Weights of a small image embedding model.
Model: moe top_k, num experts 4, layers 6, width 384.
Training: soap at rate 0.0016, 10600 steps, batches of 384.
Rows from expert 1 of block 3, named by matrix and row number. Rows with one number belong to one neuron. Each number is 500 + 50 x the weight over its row's rms, rounded and kept within 0 to 999. All counts start at 0. Numbers have three digits each. After the name is the row's rms in percent of the matrix's.
# up: expert up (model.blocks.3.mlp.up, 4x96x384), inputs 128-191
# down: expert down (model.blocks.3.mlp.down, 4x384x96, transposed), outputs 128-191
up.3 099:519497506573531490562523384467442457462494532466544478498462519563458464449545469496404444384539532456522450495445441537543430542525533540541426430567505409557617543439428527552531548511570468
down.3 102:516539456579544517513473566509485455513413549586584425441554502502435498446434505536466457544542475523543551514561545514442560483499537505544491573520423457553469457515560596402521515426559452
up.4 097:506514589519573554391541457542436432576548481492471474445546552467425444529507413599536499627474546513504516552413439467520453544545467505499577517605483487550443537451482459562499515546404452
down.4 100:543519413525473536509453474494558512444454406442570559452470443561490616520515549563540395482491546490487504526506585428644532552536503460488507601359483501500520436530493547504413515470524506
up.5 104:454506440459518575509575504506526493509524533478448516455490552489536488456516538470549410447477557432407455433541535477413515538576450412528503519513443429581442372471433525579503450480518401
down.5 104:475501507522493500523533514439539518562415479573448431401436505539542454504504536430585482456503567458465527505454533382574484454557570539500474558512394476474537521469450579538498546568513449
up.6 105:482523490464478457548445455538527575545452463489439482484494542492487482480478410509549446527450511532460506425389530562489503408499510525523536538517440559498475552465478572470556402516534552
down.6 105:579452530524496473498495564497481530504514496533539499411541490515490489460550490559413622536606473548521475537512570513468522601504437502466528416523449463468512429463524525570455489486466483
up.7 101:569500556534577540442524530444477429518453478616549451505484408491547495461504487470420533591470543492494510570509478495480467469538442538494501519508522523503572506424526498488609508464459480
down.7 100:424526519476505486588447564464517505543500530495470409506524478488537510525508522554485455538491499597481474530494536603494579444501464545533574439524566519551478537491383457532501533509484500
up.8 108:424475487569478514534513498523474421436525503494558490535382409538429513486465558522512403551569510448449438553433558501412517467518521570477393518451476478504569470442536552515511495528484543
down.8 100:467465530577545614614478476483452402518415613558446444510486543422459491497443462445474506489402531498431537500481539482534564551538447494514551531540452541426563489564507493504484446480383534
up.9 106:540433511533550398501535494481583534449533449543500440476505486499515537521484422444572513587546529488498414537634459503589522542607512474467449521509462515457544469527488474506515521438461440
down.9 101:508523555462483591552402467517487474579553492486467446485505481407406462529495439500416507551576492485566519555520490475522562592536471495626521452475496595521617442562491529520509462523426419
up.10 096:541456472542524521598548521446466461437486454483521600557546542521463574472552525520512490492489442501487517435405438525474528539483555571384621566537603547551480515492462458499499491569527565
down.10 099:461523506476514589493525477549499535501428484468420444534469513515535431488348493463414467511522474485601478518468553480463428348483550468390506464581474444523538496560552424503483541462491559
up.11 101:550544478473541515534472446451537449510463448486511578477498552470512438562498417506589438531467463375458430498450504493548406543402516431534547505444483559501530519449588465507425507511498539
down.11 100:448482464459504476480500459553462548507438465506520441458497465532506429480477466518487463502481514618431517478518533554493476559402483499579500432533522544537464555554510489468577495624437566
up.12 100:456563443429480462464494502524547596491603494456505509418461557508453495473523548531437448542498535424569524523445522449481470538476494458512563456574505468519538636448418501560507553551549514
down.12 099:453485518441467497527507476534611515498435443435449458522464502428527569546436493551462615484537472538487533556521467471517466522482485431442425441431582508529472571504433540479559511558479461
up.13 101:503465498554476440409501509555473511479515523555482520543385524465447445475513483455526452436393462439476498457497453532457515559481449468452509490482406313495490497433548438536565499433496540
down.13 105:413504565474460595489512481509457524574612599507435450494549495602509424459496496450543559538538502451510540541491493552503533537565379491533550612420478543454498506465445445512468484531576462
up.14 105:522455530519524506523513450524504541515413473504472518509443600530515548444408507511587479539475467522522597477451417484509344472421513506514557496487553549525425533446468523522495507572513443
down.14 104:562499543399509480485442457455492493473533610535553517529443535620466441464517461447485553517589407498481514439421562463550532436541439545489479412472532578482493500575466435519485572476507526
up.15 110:450531513479487508518528531507622513471561395531511491469519478467495583519527443440520592463531526469407498520579504537445574365430638468434532569494467498536525520576569490539476547529454476
down.15 107:504483454510383487421516438541421466487497473461534471406481529544533526500578501491465511449570512531500437522521536520479580487463456560561540484489518495462407433467606522488462451457600547
up.16 098:458527573496462626495479610512490441470507469457456376543489530542506453530403521511526461464519545518503492559378476458474523505548438528513524499548529478417543462381499486508414518503470502
down.16 103:545524482452485471519521544575537477544511488616547551436547508556487445474524544457446518470484558447507486553448503471591561590422446506567464555477515448493545419495562523464508501464554467
up.17 093:394517490466397554407516474525423526535492464484447485522547521413482507527496504539495524502502433543466561457461579567468582467576541520518498464501556507492471502449547596466587488481458485
down.17 100:508488537437515553499493478480598419437481470490546501601504480503534514517442553427458472560582527527460471525504526473385504431487536671554490481450475486480460518427457478467610492584575464
up.18 096:498524551501463544518536512530505543423551605548360512571510588521545481524545547576554477511465507448519515518319415474479553514458450504557529532417522643511525494473468510590455470456505465
down.18 096:492446564477496538483544524556583497567437498552419427526586464427505508546504608491468388422477488469507481485517432435544463515520530497539606446455562447497476405502491501544462450482470562
up.19 104:550519476499480382483486505536492490589502496506529478553524460597481464407571536469439416500520559482521541405519491454495448607521481437413513457554514421499579375521509499511545481514471507
down.19 101:452556376481574452534442493521492539569378537412515394523509591565553504467520487502564530539469468480545569533484486392537570582421510461639539534510450508563516478509469486487513530524413508
up.20 098:482444537421485504486530529580524481498538485486502558483556496483509586572488480533477617551502525500488533470479482481481422465595476448455480441459408594511559530498522467538512476453467456
down.20 100:493527478551493504570499528520462541456473466444529432535484631533515446495548511474515416525455510434532440429535592530497512436391557474540460507532462522550470572496512413536461477468504525
up.21 103:547509592493422405461566466504407460518552539467517511489548533493531503443419396625441530517483467465459454452495452529514485441502507411537477547541499441457460524513480473532512603503486452
down.21 104:459530451551534508481384489524596505454550484535517465507507490529402482438505588611472463548521489471455551446518513568527493524468548462480446515519549510355462498424574439508537389502480488
up.22 100:408500541509582585525506470503498472593471507390469443488470475405479388461556449493551372410521529507572437503550555502489524408436371470426442438528470543483489613488465359447427530461476462
down.22 100:444501448460390471390416520563529537465537399544461519485501478609479531564554484550613589481455529525546521448529542539485518406482466477536444451536484487568564381487525557451451462529495526
up.23 094:506446445535505517502558460497531567414499514547536450532491514543539520468474448489493514576591554468417498486489463448565541520496409440560535459557470514501452642524481567445479539507503479
down.23 104:392437489403510493447531538512460610501492438463569469557453509520587454495435511538545503516483461593498439554431536477467414360541429491481554509439495482515542462507464543524493543573471523
up.24 102:464490546467536443530483477458486460449521524501543528489532441509577495509510440500493448549403511519504491502452534509540442461567509517385560608474481497481508508444554401532569513516528482
down.24 098:572440567426499509441505493535442547555554528495517546562467479477495472572481529423429588518549543468503561453527449627428458574485480534531484455461487598593581528525494574535500578472564603
up.25 102:493553473462564538587500389546551515470488488499543541631585550453487499491478434489487554484574576503577425514469455536481551598530501563530537500464532576461550415428481546471439525555422429
down.25 104:553500555485408475484494508563478458542518539445505534440496478470543600499566587510458634528446550534450527486537482500516490574552520526543509466477431507457487461528469591575511490506411597
up.26 100:473523529462476484414453545534493403450501533488414504639516603492544470485539467479446466458515480461441478553493491612460582553545535434593558478584469457438556483510593437442497514484516474
down.26 099:442430551487415478519496468527569534544490515449414466505484623480486536502481459495533590463503411444552486434481431520514507524487371516511483558506476448489406540489463494561530517418507491
up.27 100:490533493442544513473474543515484444512437513411484454473446615562514474545405525506533509499557515515455477514518552537430502386514477435498508560467487532586486567519567469471552455548444495
down.27 104:525480505529428591484514550470557477463515497454468510505496393499516521530466646424487524476421526585542385511450514514481463454492524473597566594418549548473450469466454497482443522487533484
up.28 096:461616433589411494493497546370525545483509534565492470452510533513510440495537578499529472523471563494473466411538537604449512443504537587440552519573602521566427506510427383466533558569596512
down.28 101:536514515564514503519475494486542532534561549490500531569511471530439514422493492497539471529398428466523481534382538493509510515457553462478369472449537516448547438470535546431539529387422487
up.29 100:499511498496498486477493471479503509596527480484572535508444553595517478555539518459493552418424560556537492464589445496442586496494391554385533540418564441500513521540468530411524551470423433
down.29 103:505547504428500497543542484530496495582411606495516495509494498477577516513485481550403478609550533505515525575439656563376523435512459437471470617413523583473523500481533389497525446471594401
up.30 099:494543472490445509531440481516477541455580486509496399564496542501517431444562465464454585386426527542491620462450486570485494457431534554603544448567590486431555461472506564490492482449489469
down.30 094:511370474518507394512479531535481524456447540456520468431499469438458606481561566494578485464652450468542550517457605467557476505456431539391474555467514425465526487482429551581533439550472491
up.31 103:437465486497500539501556513515475491467460495527457552554573480486511408477517513497504477388491554535467454515433531527561567531597503436486418497512508482500496595555375473466435659429465482
down.31 099:502454555521562387462564488486418551477472504506473538509538507528528551480459510456507531533440499538521582548431539521550514540554538483416525519498513534574488488537433499416445559413516487
up.32 103:462566534534531483614524442505500585673484590498456473502527490466549432523572443447562504402444503525497540545564476489530513512480469491529553534518530559469557589540506531490443471536448414
down.32 098:500533408500545533512506491535454476565424490478467535456530486535481432545491460482567464528469518480467433443427435445490546499476588519487478430478449475477452452532551529481548546493400462
up.33 098:538518527515513443521532550523582416484501463446509523486539612602522485531550475402516490448488549582495533518416542483524484494481491399554501501504450400519512532531506575530504467476438460
down.33 103:458517541488545452527517415388479493504541443543495546413550535567565560512483481441482521457391438514565516568507518517488518476501331512449555530580535566525480526475575528483567576535417478
up.34 100:532483478477444489436414478478505584528564428433502443538586448481461535634527569493505472509491450400619537471609442553495491515537415477408466529435566526506536504566501515439436483470367448
down.34 105:510435570526549481618541473619571458458570474384554490556475682565537533501552483539531511541466412456581552497492548505505474540385447435444504404474443502449486466495484517402491483433528444
up.35 097:606432567573505499462393534515484440464527492510529505587460490470524502530469455401597500483536451557493411588531427459510578437568562484581501538464522603540584500526545458441486429479543593
down.35 098:414452489544500440521454613562393505414472451442445443540457524466487509583465533427560406594433473511522522571416435462528556540449520593517557461528468591415523447458530442539483579562508529
up.36 096:540482525525434560509547476529537518473549416518562527486419475512459579507571595453496517623531407451531581498469525540469472543535481439492405515633521499507601575453493528535495422450499477
down.36 094:391540448450500428496441531338490461553480532526486478533523499486555418458515556534425552471520484467550559420485506430518527511437404442540380510461441548407535515466444573516506555537523439
up.37 105:492457502474477435591590551412500482459499570496483559432595503478502569504444479510538485475501461484520570492498481528424542440551511458419465486502543451489511511445491538593548465584433534
down.37 100:506434480499517607487476560490525464451580493498413511465423447493528481517470563539406476520450468476472521593566601512608539522416446444533607521553467511470495557542484482547485553517518594
up.38 102:531584484533545489515524486462456526594410479523466404522396509478560449490554445441570459567500456510547545515481529535512539478510503521462510501520486560482558485421469561449435560478569488
down.38 100:579509507568565376511528565530521419476495420433464566502579486554483521497413456450482500434527535467549469515434606576479520515597504491528516586587501554547544544500459559473500517511462454
up.39 105:501536519460465517570538504497403490580534585498534485466595577502499459437502517486467518415530491488468533533530458533503457528460560439518494425450529485491519483503494490478518551503385506
down.39 098:463427402487421502434526528531438524502472440568477503547514454518515495579453594447479456472450559487519555450470497476554495526488542543533473489482535472432523668591548473538413529430510508
up.40 101:533408581438490535554513482482513452438505449452517561575521581524545518401470506439422424542575514482429445518530561597471532530458500488599499497469516538454562508490519484494481535511507508
down.40 101:416444557405480547536575622477560458510542430527548559497549584532492529538479570540426487511575537468477604561387636457527527467365556547517447425517553534555459521542488555492433539587507497
up.41 105:467529557464500542467508448506523484437526654535516474469495513464530495501437544470555465528439573507526451379538469520466474539584491432556565488552564618434517540496373437493457503450555422
down.41 101:533434483491573592576479499515499552514448515482565510390483542512559398496544559511484477525544486545484479502501462425546517493534532480506385493487446493460589615417472561478522466391555511
up.42 099:571527532588449530379516567505469457445468432549523488487567415526432582502535474534500561577542508508468455465503515503433484470649462480532491553476483519475482585570484463545507569485507572
down.42 102:419520529464460438479498491487476484535591513480505565551491489501483545504470567518541543513428510499659530489584489478550495499515461377528506418539604552488487549560392445508565590520465461
up.43 099:463471482518505464521485526498612507483444500471504490490440575540564552439497559501491528540485463512469453483574517538550471483405525457487542483460510382557428402421435495478527591448567524
down.43 094:462459486471578565458491534479484450495458429483455510519521445443489472550400632479519495477434481475530320493547531469535530442547447512583491462372507522536567424477411516569508486603501503
up.44 100:506389467505529488413405582504463536571492452446511594472553505441507522494510544514490393408457452492447510432401440486485451449538559493457457503500464481426524563482495429486469493605578457
down.44 100:489597388532548487447482414498500501427499432392443511422393493496433480515532472563518540549460523595494535489538473435482517387507499556457461529493458453515475533494554548502474450485508431
up.45 095:443554546401489535548498530504492441465557440560587502485472471460421445498493482445541520554464591502551514419559476416447491565493577480479510515618374578593477500538557484545458488470563448
down.45 101:546459501529393436457592481489450529537449467542466508492481535556511492503495466490560586521543467500497380521481512504519519407513563545532561479526493544465431518523502516510506545558573476
up.46 093:591529589505555575505490558440481498517575440509537621470472488507569482455500511561546431508492540527474520516471500629524517490526405544483579409452481571536342490431492482430506566519579464
down.46 095:498540427473547483526547553613449518506481487582497573527573462474539629453511445606540485568480458479400485608526559571475569482473523479531575437398559439464594464425555525493533417482495470
up.47 101:435533531456601506488541490458434493471423483494538403389436471571549566477546525401538474470423476461533497522565533475570534516611436484484444429481499548542457465506472562517518481491480484
down.47 094:572485484466543465422473525441486444504548535397513497461564465525498490527550467561504453364569490590500522574458503591560444453457449529509582511507493492628472521429511414492500503566514568
up.48 100:460481520465448478517432486476391461517505390539555494467452415484551554485528518538442408462498487558465379497336489492407493501477537498434557535475562567475453583547493508490557510469496491
down.48 106:472446447517529459508420466490539477432507475425574532549540472492511448447490494526512515491599394470435448468502505491489511470405538449543432584502479448479519416557490463625471578506549496
up.49 097:512452545498441449523529455500422445492494528511456398437571550501524491474508511537425497555379476518413480455520461583454500417455494455552528492526434526407434509453495440531620491552523440
down.49 093:483547520541514567472546492484569567511589616479414469480531575543460471586555595487584494569460427448552412465569456453453424486578468498520546534414557554462400499485487434471586612463387511
up.50 093:509529511449524411546458497550480469535494534501544533492476564477523481518608485408482418524548512509463593492461603552469509527484429453494479433506487544452658556499502465469568467459589567
down.50 099:536470566527489474420442449574519477548533379506484546421495430517467459516519538548419497541501452459455452617473505578517531488469410521485611578504524547492482496491546499457455538563509525
up.51 101:581466478445540597489426436535438569527565461452526497500537430443514598489375460529460538558475571545534546487553466511534478450548466568590517470574562519462608476437455511443503470505490597
down.51 105:535502483506467361494401536474572496491546527485541522539499457491523534471571449430507490557524452460526571432523612408520579459514483547587574462496400421486559521496444649474562542457379620
up.52 097:502652504479545545441518421543480474434533461379492615531532398531503504450498535442496541486445595494544559484444544455522497544458497534494581356435538447536454491561541400453493511449474478
down.52 098:494501499512541446472576502506513431434474503480542499551463586499492557498407496506540463527427527451616430530509517530532450535520400517578447471572543526612462609480459522510503479482443608
up.53 098:550469555438541630515487459536551468511380454443640519511455469519346447475435413464530535570501513453524485410553486406491406543498470533498503548494536522467629613463403561543490540496452482
down.53 095:508470484531569498496535500583469372511543554477472423481490510415394526437467473473470544553506479509517526535465514440514479480502460483422542473463526534512569424473505433385432525542495455
up.54 096:508514498445508369438483503545546478559539424625535496399567466532506553481527490503517572513492532518475517548480529483471532496485481531579581538545527683564525541496503546501507516571447504
down.54 092:588420428584550522536418490413476538493476560505562513484415459357492531395522479479424471522464436458468460499502522544474450545517564389696496460481468469532488500492526533473475494532482517
up.55 098:481505551564580430423455488498541505483553417470460546533450437510548545453447597455417471579448494505506527472477472448489517533430497497455497486538465559465589457535570513508574503581463520
down.55 102:538612475585476476478468557589550486565597441472440434529494455581451508490470426433529551433559531505449396500480472501609510449479545500456500526531519468501451564452510561421532539537443488
up.56 097:469527485530439505537451527441441474502519633511490519397483504446523446525547506496371536591494570501451541419445435447519497515427395517409484417487535490566452475465530540452610495507430479
down.56 108:448558478509429501480529508597450440506468449349488585565434521463532456600471520483434497459395445519517490569536469515477542459526509491541539457448556434522475490531573464508439484395534495
up.57 102:508432429557474496532479495486500477522522543580469490528462526495560504504519474370429500481503522523406496490454412506453554520500490509571593489522487554383512389529573509496487489473510448
down.57 097:446488571457425529411481389498537529473395592532484481446502488485549442404472467468555520514356474488565452502609437543493540441540445516507504482355551459535535526446507476509553450544441521
up.58 100:486519571519540498486408404528499487586446485390516506464492504538414542425482493488437467492447522562455601562550467479485542453486506483539560530529494603491462510508483579545484438499538486
down.58 096:537489529568538513548504582537459464541535619471494557568574525457494517535490507603484491524516472552438495506490495517495465502440471505460559514507585532622490587458609486608534525548598443
up.59 103:486497485519529526474501460457496471550489394408570512516518529418467412522535542534469455600498482457516524452565539505502466394441495543480586531437565515508450453452500483514596537497586499
down.59 098:523477405559432479469456494476531509488533475583406493487542551485469519532473558589515472548519501495492538543565500402521516502527475479606516552464505484475562475486476526570478408418538553
up.60 097:528428498455587462550460487454566468421590463411451510560499511543506494423629515523521563487488504563494504491513480565580430445458563444517499536508406545522514504483501615482454483509484426
down.60 095:485536482453513546418471405438516529540522476443556559483419483448538486533496446566543519517483493494488509606563491612419459408525650540510445545484424532540506540495556518432490480441469513
up.61 099:556462553484482567596494535474570507463475446486414485443531493497520567608511502493579506541568471529492524514503541525486487436563518481499544505501377369504548459416483531602442507486419410
down.61 104:552578526348491571458522539461334502553508454562537517490465377484502562520463468560465511459398445528470477578518489506483544620561497546537504470515477451412466486563484571483419419514462532
up.62 099:543552535496501520450397458522412414603531578471463542440544586428566459500504498473534514505405506472441498501541479558575479568451453468466520506425488546480598510545550522518486579584544485
down.62 100:524454481502600574481487567340467465509474478418499456480522575420432432586522486461491474479473489567463498514529414473551550449542525472417534472488539465413542509503538424477499477470507523
up.63 103:487595448512497486520509495537493455481408597524447559508464416491532481459409534522543514479496424470455516537524556457513500456432486508438494410581523455535532554563483480522503545493528473
down.63 099:434615567501562529535501451545466467428482499536485456503462386445487429437521490505535531590542507448564407546444567375443467467582423451452393475500608528567442453434556332481484491528518518
up.64 102:528491457413485531489505445503514470451436567494472476513547557465507436488577480459439562472515540521485501504513481503558511505520492606454448496553516463553481507447471449541550564491508473
down.64 095:506506498498593477497545479436569535418441501457470565447471515521475525421423557454573554465473489557560496352497454450633432378494512508589464490515423467427481560495457396586490470488476472
up.65 107:512561560520494505484439503495492461478608463464599562438556511481509452553562455487485527464561555419449586502536494568568448453553560435430527512531519379530456491456427519501521447522544502
down.65 102:496533516467522463430669476501467497458448604508534529465459450537469576499523526488537474481510543530451447433568512480469488445569534513646475540625513519464521511481533517435427492367564413
up.66 085:524428522494576490595579497458508483529470619586480588534457506555493451568518519502574530538459402496507466590408525545502576557492542618479490530481513494487456615459471496508651528519475490
down.66 096:524467521506459565528513492523525516474505472459515457559458438455467621474449609420461504588445462550512461511540506389485610541507460405416519424472545588521573582534541501445408429482475563
up.67 097:587471503465477517480476500487581497461617441534498573566565447540442428542503588518561529524499495476384561504490459536546567452480389528462517517550447532491476532478460511514515491631441410
down.67 095:432480580542511452479479550518426587407455472416478535423469543522489517506456460474475602371504459438477552510512498497509575428476521528492562551499504541423497506487500520559482410555441505
up.68 102:470471499464522469515548557507421547541499499510443513466590535582530500602522500524498526562551581475540523587447532351482451587518500455560539383425498532500504559511460501510543463515470462
down.68 096:478520493483664487460466498491494497482494535494532490497521466507472510524538510510523526471465445580533555488552392552449545494504489433510418493548465413517452506467547497464454414501491516
up.69 089:494469576547472475424460472509499618488504501503412538504546439518465556513497537526423451526502493466547559448566546495508498511642493512521514597501509496438454557541454528466501485540513537
down.69 092:467528528563429475577486508497532594537514570516499512481576533574426494406596484492464498450556540439535512486504552565562452616524499439551450499418462445498415468502412454502595372464518450
up.70 101:505506482458430523470483518471443584469510509422517562524506650449495536515409466434543447542560502431614473538462501494580500466609518485492525449459458416466460543416520512559468665530572453
down.70 105:468547534524493577551505567419496566439498518550510524472512512561522631354457502486444524556470456416535484568488480500435476487544483494569449449520546480480506459525619539426511505479509483
up.71 101:408511642432447442515470489556400467485476553465562461540576466507442549469393534572447497516389465439557422399541522411482554419456538504539504511553487498541526542464557532604460459526527485
down.71 101:442480512484545458477522517510508477534448485548568534535470540528525536553478411508520434543482547533545409536598471552452575541486558452446436520409537575534468425425462516491469553572485533
up.72 100:474348492481494579499497504544455508524460522499610472467503523460620494515484476452534498399520495555507394519497528422429612475431441516521479584437489443436438507493470607414564567520536512
down.72 096:473515433466465584543470545408468495511525430520432437510520524523515427477549516463549447481538500497511558529444544465528562576561547474507491519520485515519506483476511513517517580536450492
up.73 095:527482523473513566488558524450540455561425547461525464535501520519530476457542465616580523522478524484449559505503446429518367500494447527537507598514480525513498584521497507583485478501518522
down.73 103:482503461509383533479502409587540562518502554545497513478479564512565572556597516525519533458594418376446570575524554454497496444454455615473545443500410618487436491403446485461500425379441542
up.74 105:554471512542481501418483494405562486556432475561523544453498517446538431485512571455541544580554519436482378503482464581613529490549415449574515435467507517544386461485493547518554529489542524
down.74 108:516392534502466448437451531475499377462487430498491465444401405487569555551493500519499453506565463556495546464451513442510426535517546542468577418492487567493427533589479464472497541487523443
up.75 098:537410485476509447535599457524443484448482508493505459438460584511499475442534561424509511668551562523499447532534482422538524535570507503523494492471570499534519493521392560526511443504462438
down.75 101:455519504516571445585365505519512512517501489517473575459576521491504424515526488516539626510495555474495499630455548653475506489541575454484498475564438473530528464484521461435550476458510467
up.76 108:593476538506500482419433442523605454491487448508506477465494596542517473542519458502508581477518414453491524504474586459510472560487475374516531398443519525570502508489567514545492505569512505
down.76 095:588513447477508552426534527487431493466440540474582453553575462574490507531461659565534485396401500593481474543482475552568509516469501437505528557480583493571603585554536493579494581503445550
up.77 101:486464598511548544428453570497446514451524429460500454496486477536550413450443422566359551451604542528458575489469469505471490505507534494560485502497460394513419481474409458481509528522543471
down.77 096:544522474531494476528595527488437468467506532511576372549486469357588557505482491498539466469574484465629428502480494569515551575439572482455487526606484496435533488560459567539517545397469499
up.78 099:630545534521540434502493474518531524456462543509504559492462486437507481466517470485401512482530566498530495499559520479423550449443543574406503459452474524561428509517548593603631469421476696
down.78 098:402465535510570432516528492521432504550492457468393533500509503466469563471537567514490496473539480478499514440538521437502405556531531431488461516495499484465448546578467442503478408615476518
up.79 100:472541530496519501525620440538501449501520473568508522524530580487534503467528477489494527490535532452409481499475485571586476517522493562537486499509534441529519464537391554613508485534508489
down.79 100:447491518473490440570436481549518540475554526634521452514431526531519521458540475492410405480434578431498398407498443576514483545387505490577455478471523449483464491606509573481485554508554512
up.80 096:529550524428420492542445503490514442497516550436434526486542543490494409564515511520520470452452495551515529443606495473495498506538559549495523611478503524533513503484494542481493498434448489
down.80 098:462560439554526452573509421503509491491486465420457518520532471523544498499511546499478416620483436539462483523452575382467465529419471574421414518462493405487532482554484424498458535534495538
up.81 100:519501526489534458389436472511464439430490520428501506613523511426459434606504505414519393590507511465517493520484537433527471520481467503535557550478446515515596536508494566426458505459464463
down.81 099:517508638527490531516479498500459513448608467506492524425435463484451513528578544550435545620603539567514513466538596470431483515499457452482495619530444486525425474507464443480401603520532546
up.82 100:528378468533432527558538488510451599484471537610458405592508448509497446479505496533495507548470495543470527536604464513535516461427462496542473488534549522491575401504489696503578505476445598
down.82 099:455460518477503501497505554471595439483515468518468499554490427453536557547554463532453470537482501502424509451487529484530494471482483463458625511441591392507463557492576462487547432441576479
up.83 095:452538513505539530478492524501544458352519539480492524583458482563488542489579559461477493494584527517596565467451483482472536432484449504424457503547509469424545519396441515465513420504484468
down.83 104:533515568531528601455564542593442456457536461582474471476426481525522558481465555457525508484452483492559362466441492471551439486543486444517477374535396463545490493612494565375510479479497462
up.84 101:564487500550494421489620487486547524432416456446494514446526529523575534556598533497566507447539516522453542491501423508471511424434536371500577367507474510496536501526589513423525512455530561
down.84 100:520424410534540406589492550514598515545531534527387605525510499527502533404447401521580478589506446564470560459527500517575602497573506607484407457562430535463547460604440479502540535555506543
up.85 102:381504472494531516517426582560477472530472561413527595475440457572462529531508476498486512517494632497448505462503518523470455452536514474556525541541632598501452496403565498501570496457544415
down.85 098:542463456448488487515478514532455504566548498490482523526554548567495522561580456477516435487512574482512564572544470471591438426504538539519545556432583454484546486476526505563464562596578533
up.86 102:419479488509566512479522434533490497476451578551435567521550464482486499493428489526459459488414510489457482542498573562466489459558482496623454537427489493484437535422526604514471527470498439
down.86 102:590496538482522497434485552406516498465505461518526545512439484486471465593339518445462433500493541502541513549505524499436475505446494457532534559591526543521560461524503524494572489496550548
up.87 102:482522567523571513521513450428471505540488458446467456498544537424540529520532474487447492507542488502504524559538403495364478546497383446572538561417609547452481599460445483509479415487427437
down.87 101:484514525443474530495527522454550485460551513434594529478530512491556493508601515400459506595529461422577505486512534535445474460592448496477512588431443374486573480456552461508491487448467533
up.88 104:452499476483569516580553495439595491485482627489432496525474550461506413419457452481541480397479560457522472561538499498562404480441475465491517581494490432487514493499497475461473462446570536
down.88 100:478511478503489531490541441578570451494447575450471410456591445459485563492546425516482470400385526569516528544535427476561545427501432537508567470476511530496612489631369566577452520563448475
up.89 101:474471483508483514540454495443473517533476513547497566530493556456460587513497504459445578473486420478491522477538406520386488602476473472478454556452496518405389422561576571521460519477481569
down.89 098:517403531551506554565466541553536539403502395515446486445473524445548428325588500447527563545537416556486490510439525584399432503486463544514475473588566465479493445521461484510439558468533459
up.90 100:481507435429519449408486601499599540521526553436574486508516489451569544538548561556472467466448514495587502449397535410490530518497525540524443488573435475582522528483534561421461541491471417
down.90 102:396500527544430498538434520501506501607425452430535439489523461496542503524515518500460438512445379468492522517497588489456519459518510442461489493476477532532437417523451466514506619497413550
up.91 097:450542427522446485459538611578533539537570478624489461453482533444523458526495474478446574491425571471535518483491524508449580416424530492545513434496521538383517546480501565478555533572532501
down.91 100:512506429572498345512377449481429461513493504532506486536520504527612590465499455575547554459414434518553576513489527534591486497479378496510531450456500481592551429542553516452535436511506470
up.92 102:471444552463515442509462384563520416603479540523470452500466447463470426501449535556537514496572579523482487522545588444486538551519620499514490458466440554459464476517489536527497576508503581
down.92 104:467499463393422436592501539449470441478556607441537452398407469422537483536592557461476435531490444497483469414432414527501532522501534492586520525521543518512527556470456497423527567441498451
up.93 102:497564477523544484541506468525518506430537473443580517515534557522441492503504578466476518530510558424455553500540403570499477519506555512516583469486495539494459422524518549516439548554455433
down.93 102:463537501495507450488525506416544513528448566510490458572572580373507487571599468568491493569515462547529531556469504483425498502581505488553486453495477500501508496533474448499407465551556454
up.94 102:457531523522555537510524402529454489580517509473552402487479503602488516605553446496583525564590511567600578556477560459458474521395494400474476469483505525468514320470423622474488403546455441
down.94 097:499471511554518455490531591476491518540543542505495503548514474426491475568582496435476579455467564448448554480582453504440492461511487586475576560494542517473450393530445486370551492476465466
up.95 100:547546495431544502528524468534558465526463477550543496479478529495576525447551430531528452530474440547518394436515449445499490421398516555510545418535487526494500443451544517515470536483475498
down.95 097:515538606497526455531510567459483503415529496495518496543479502495599541437411434553549529510620534467441528486567481549571455436544472467572456601462460461443512585517553535487555458622516577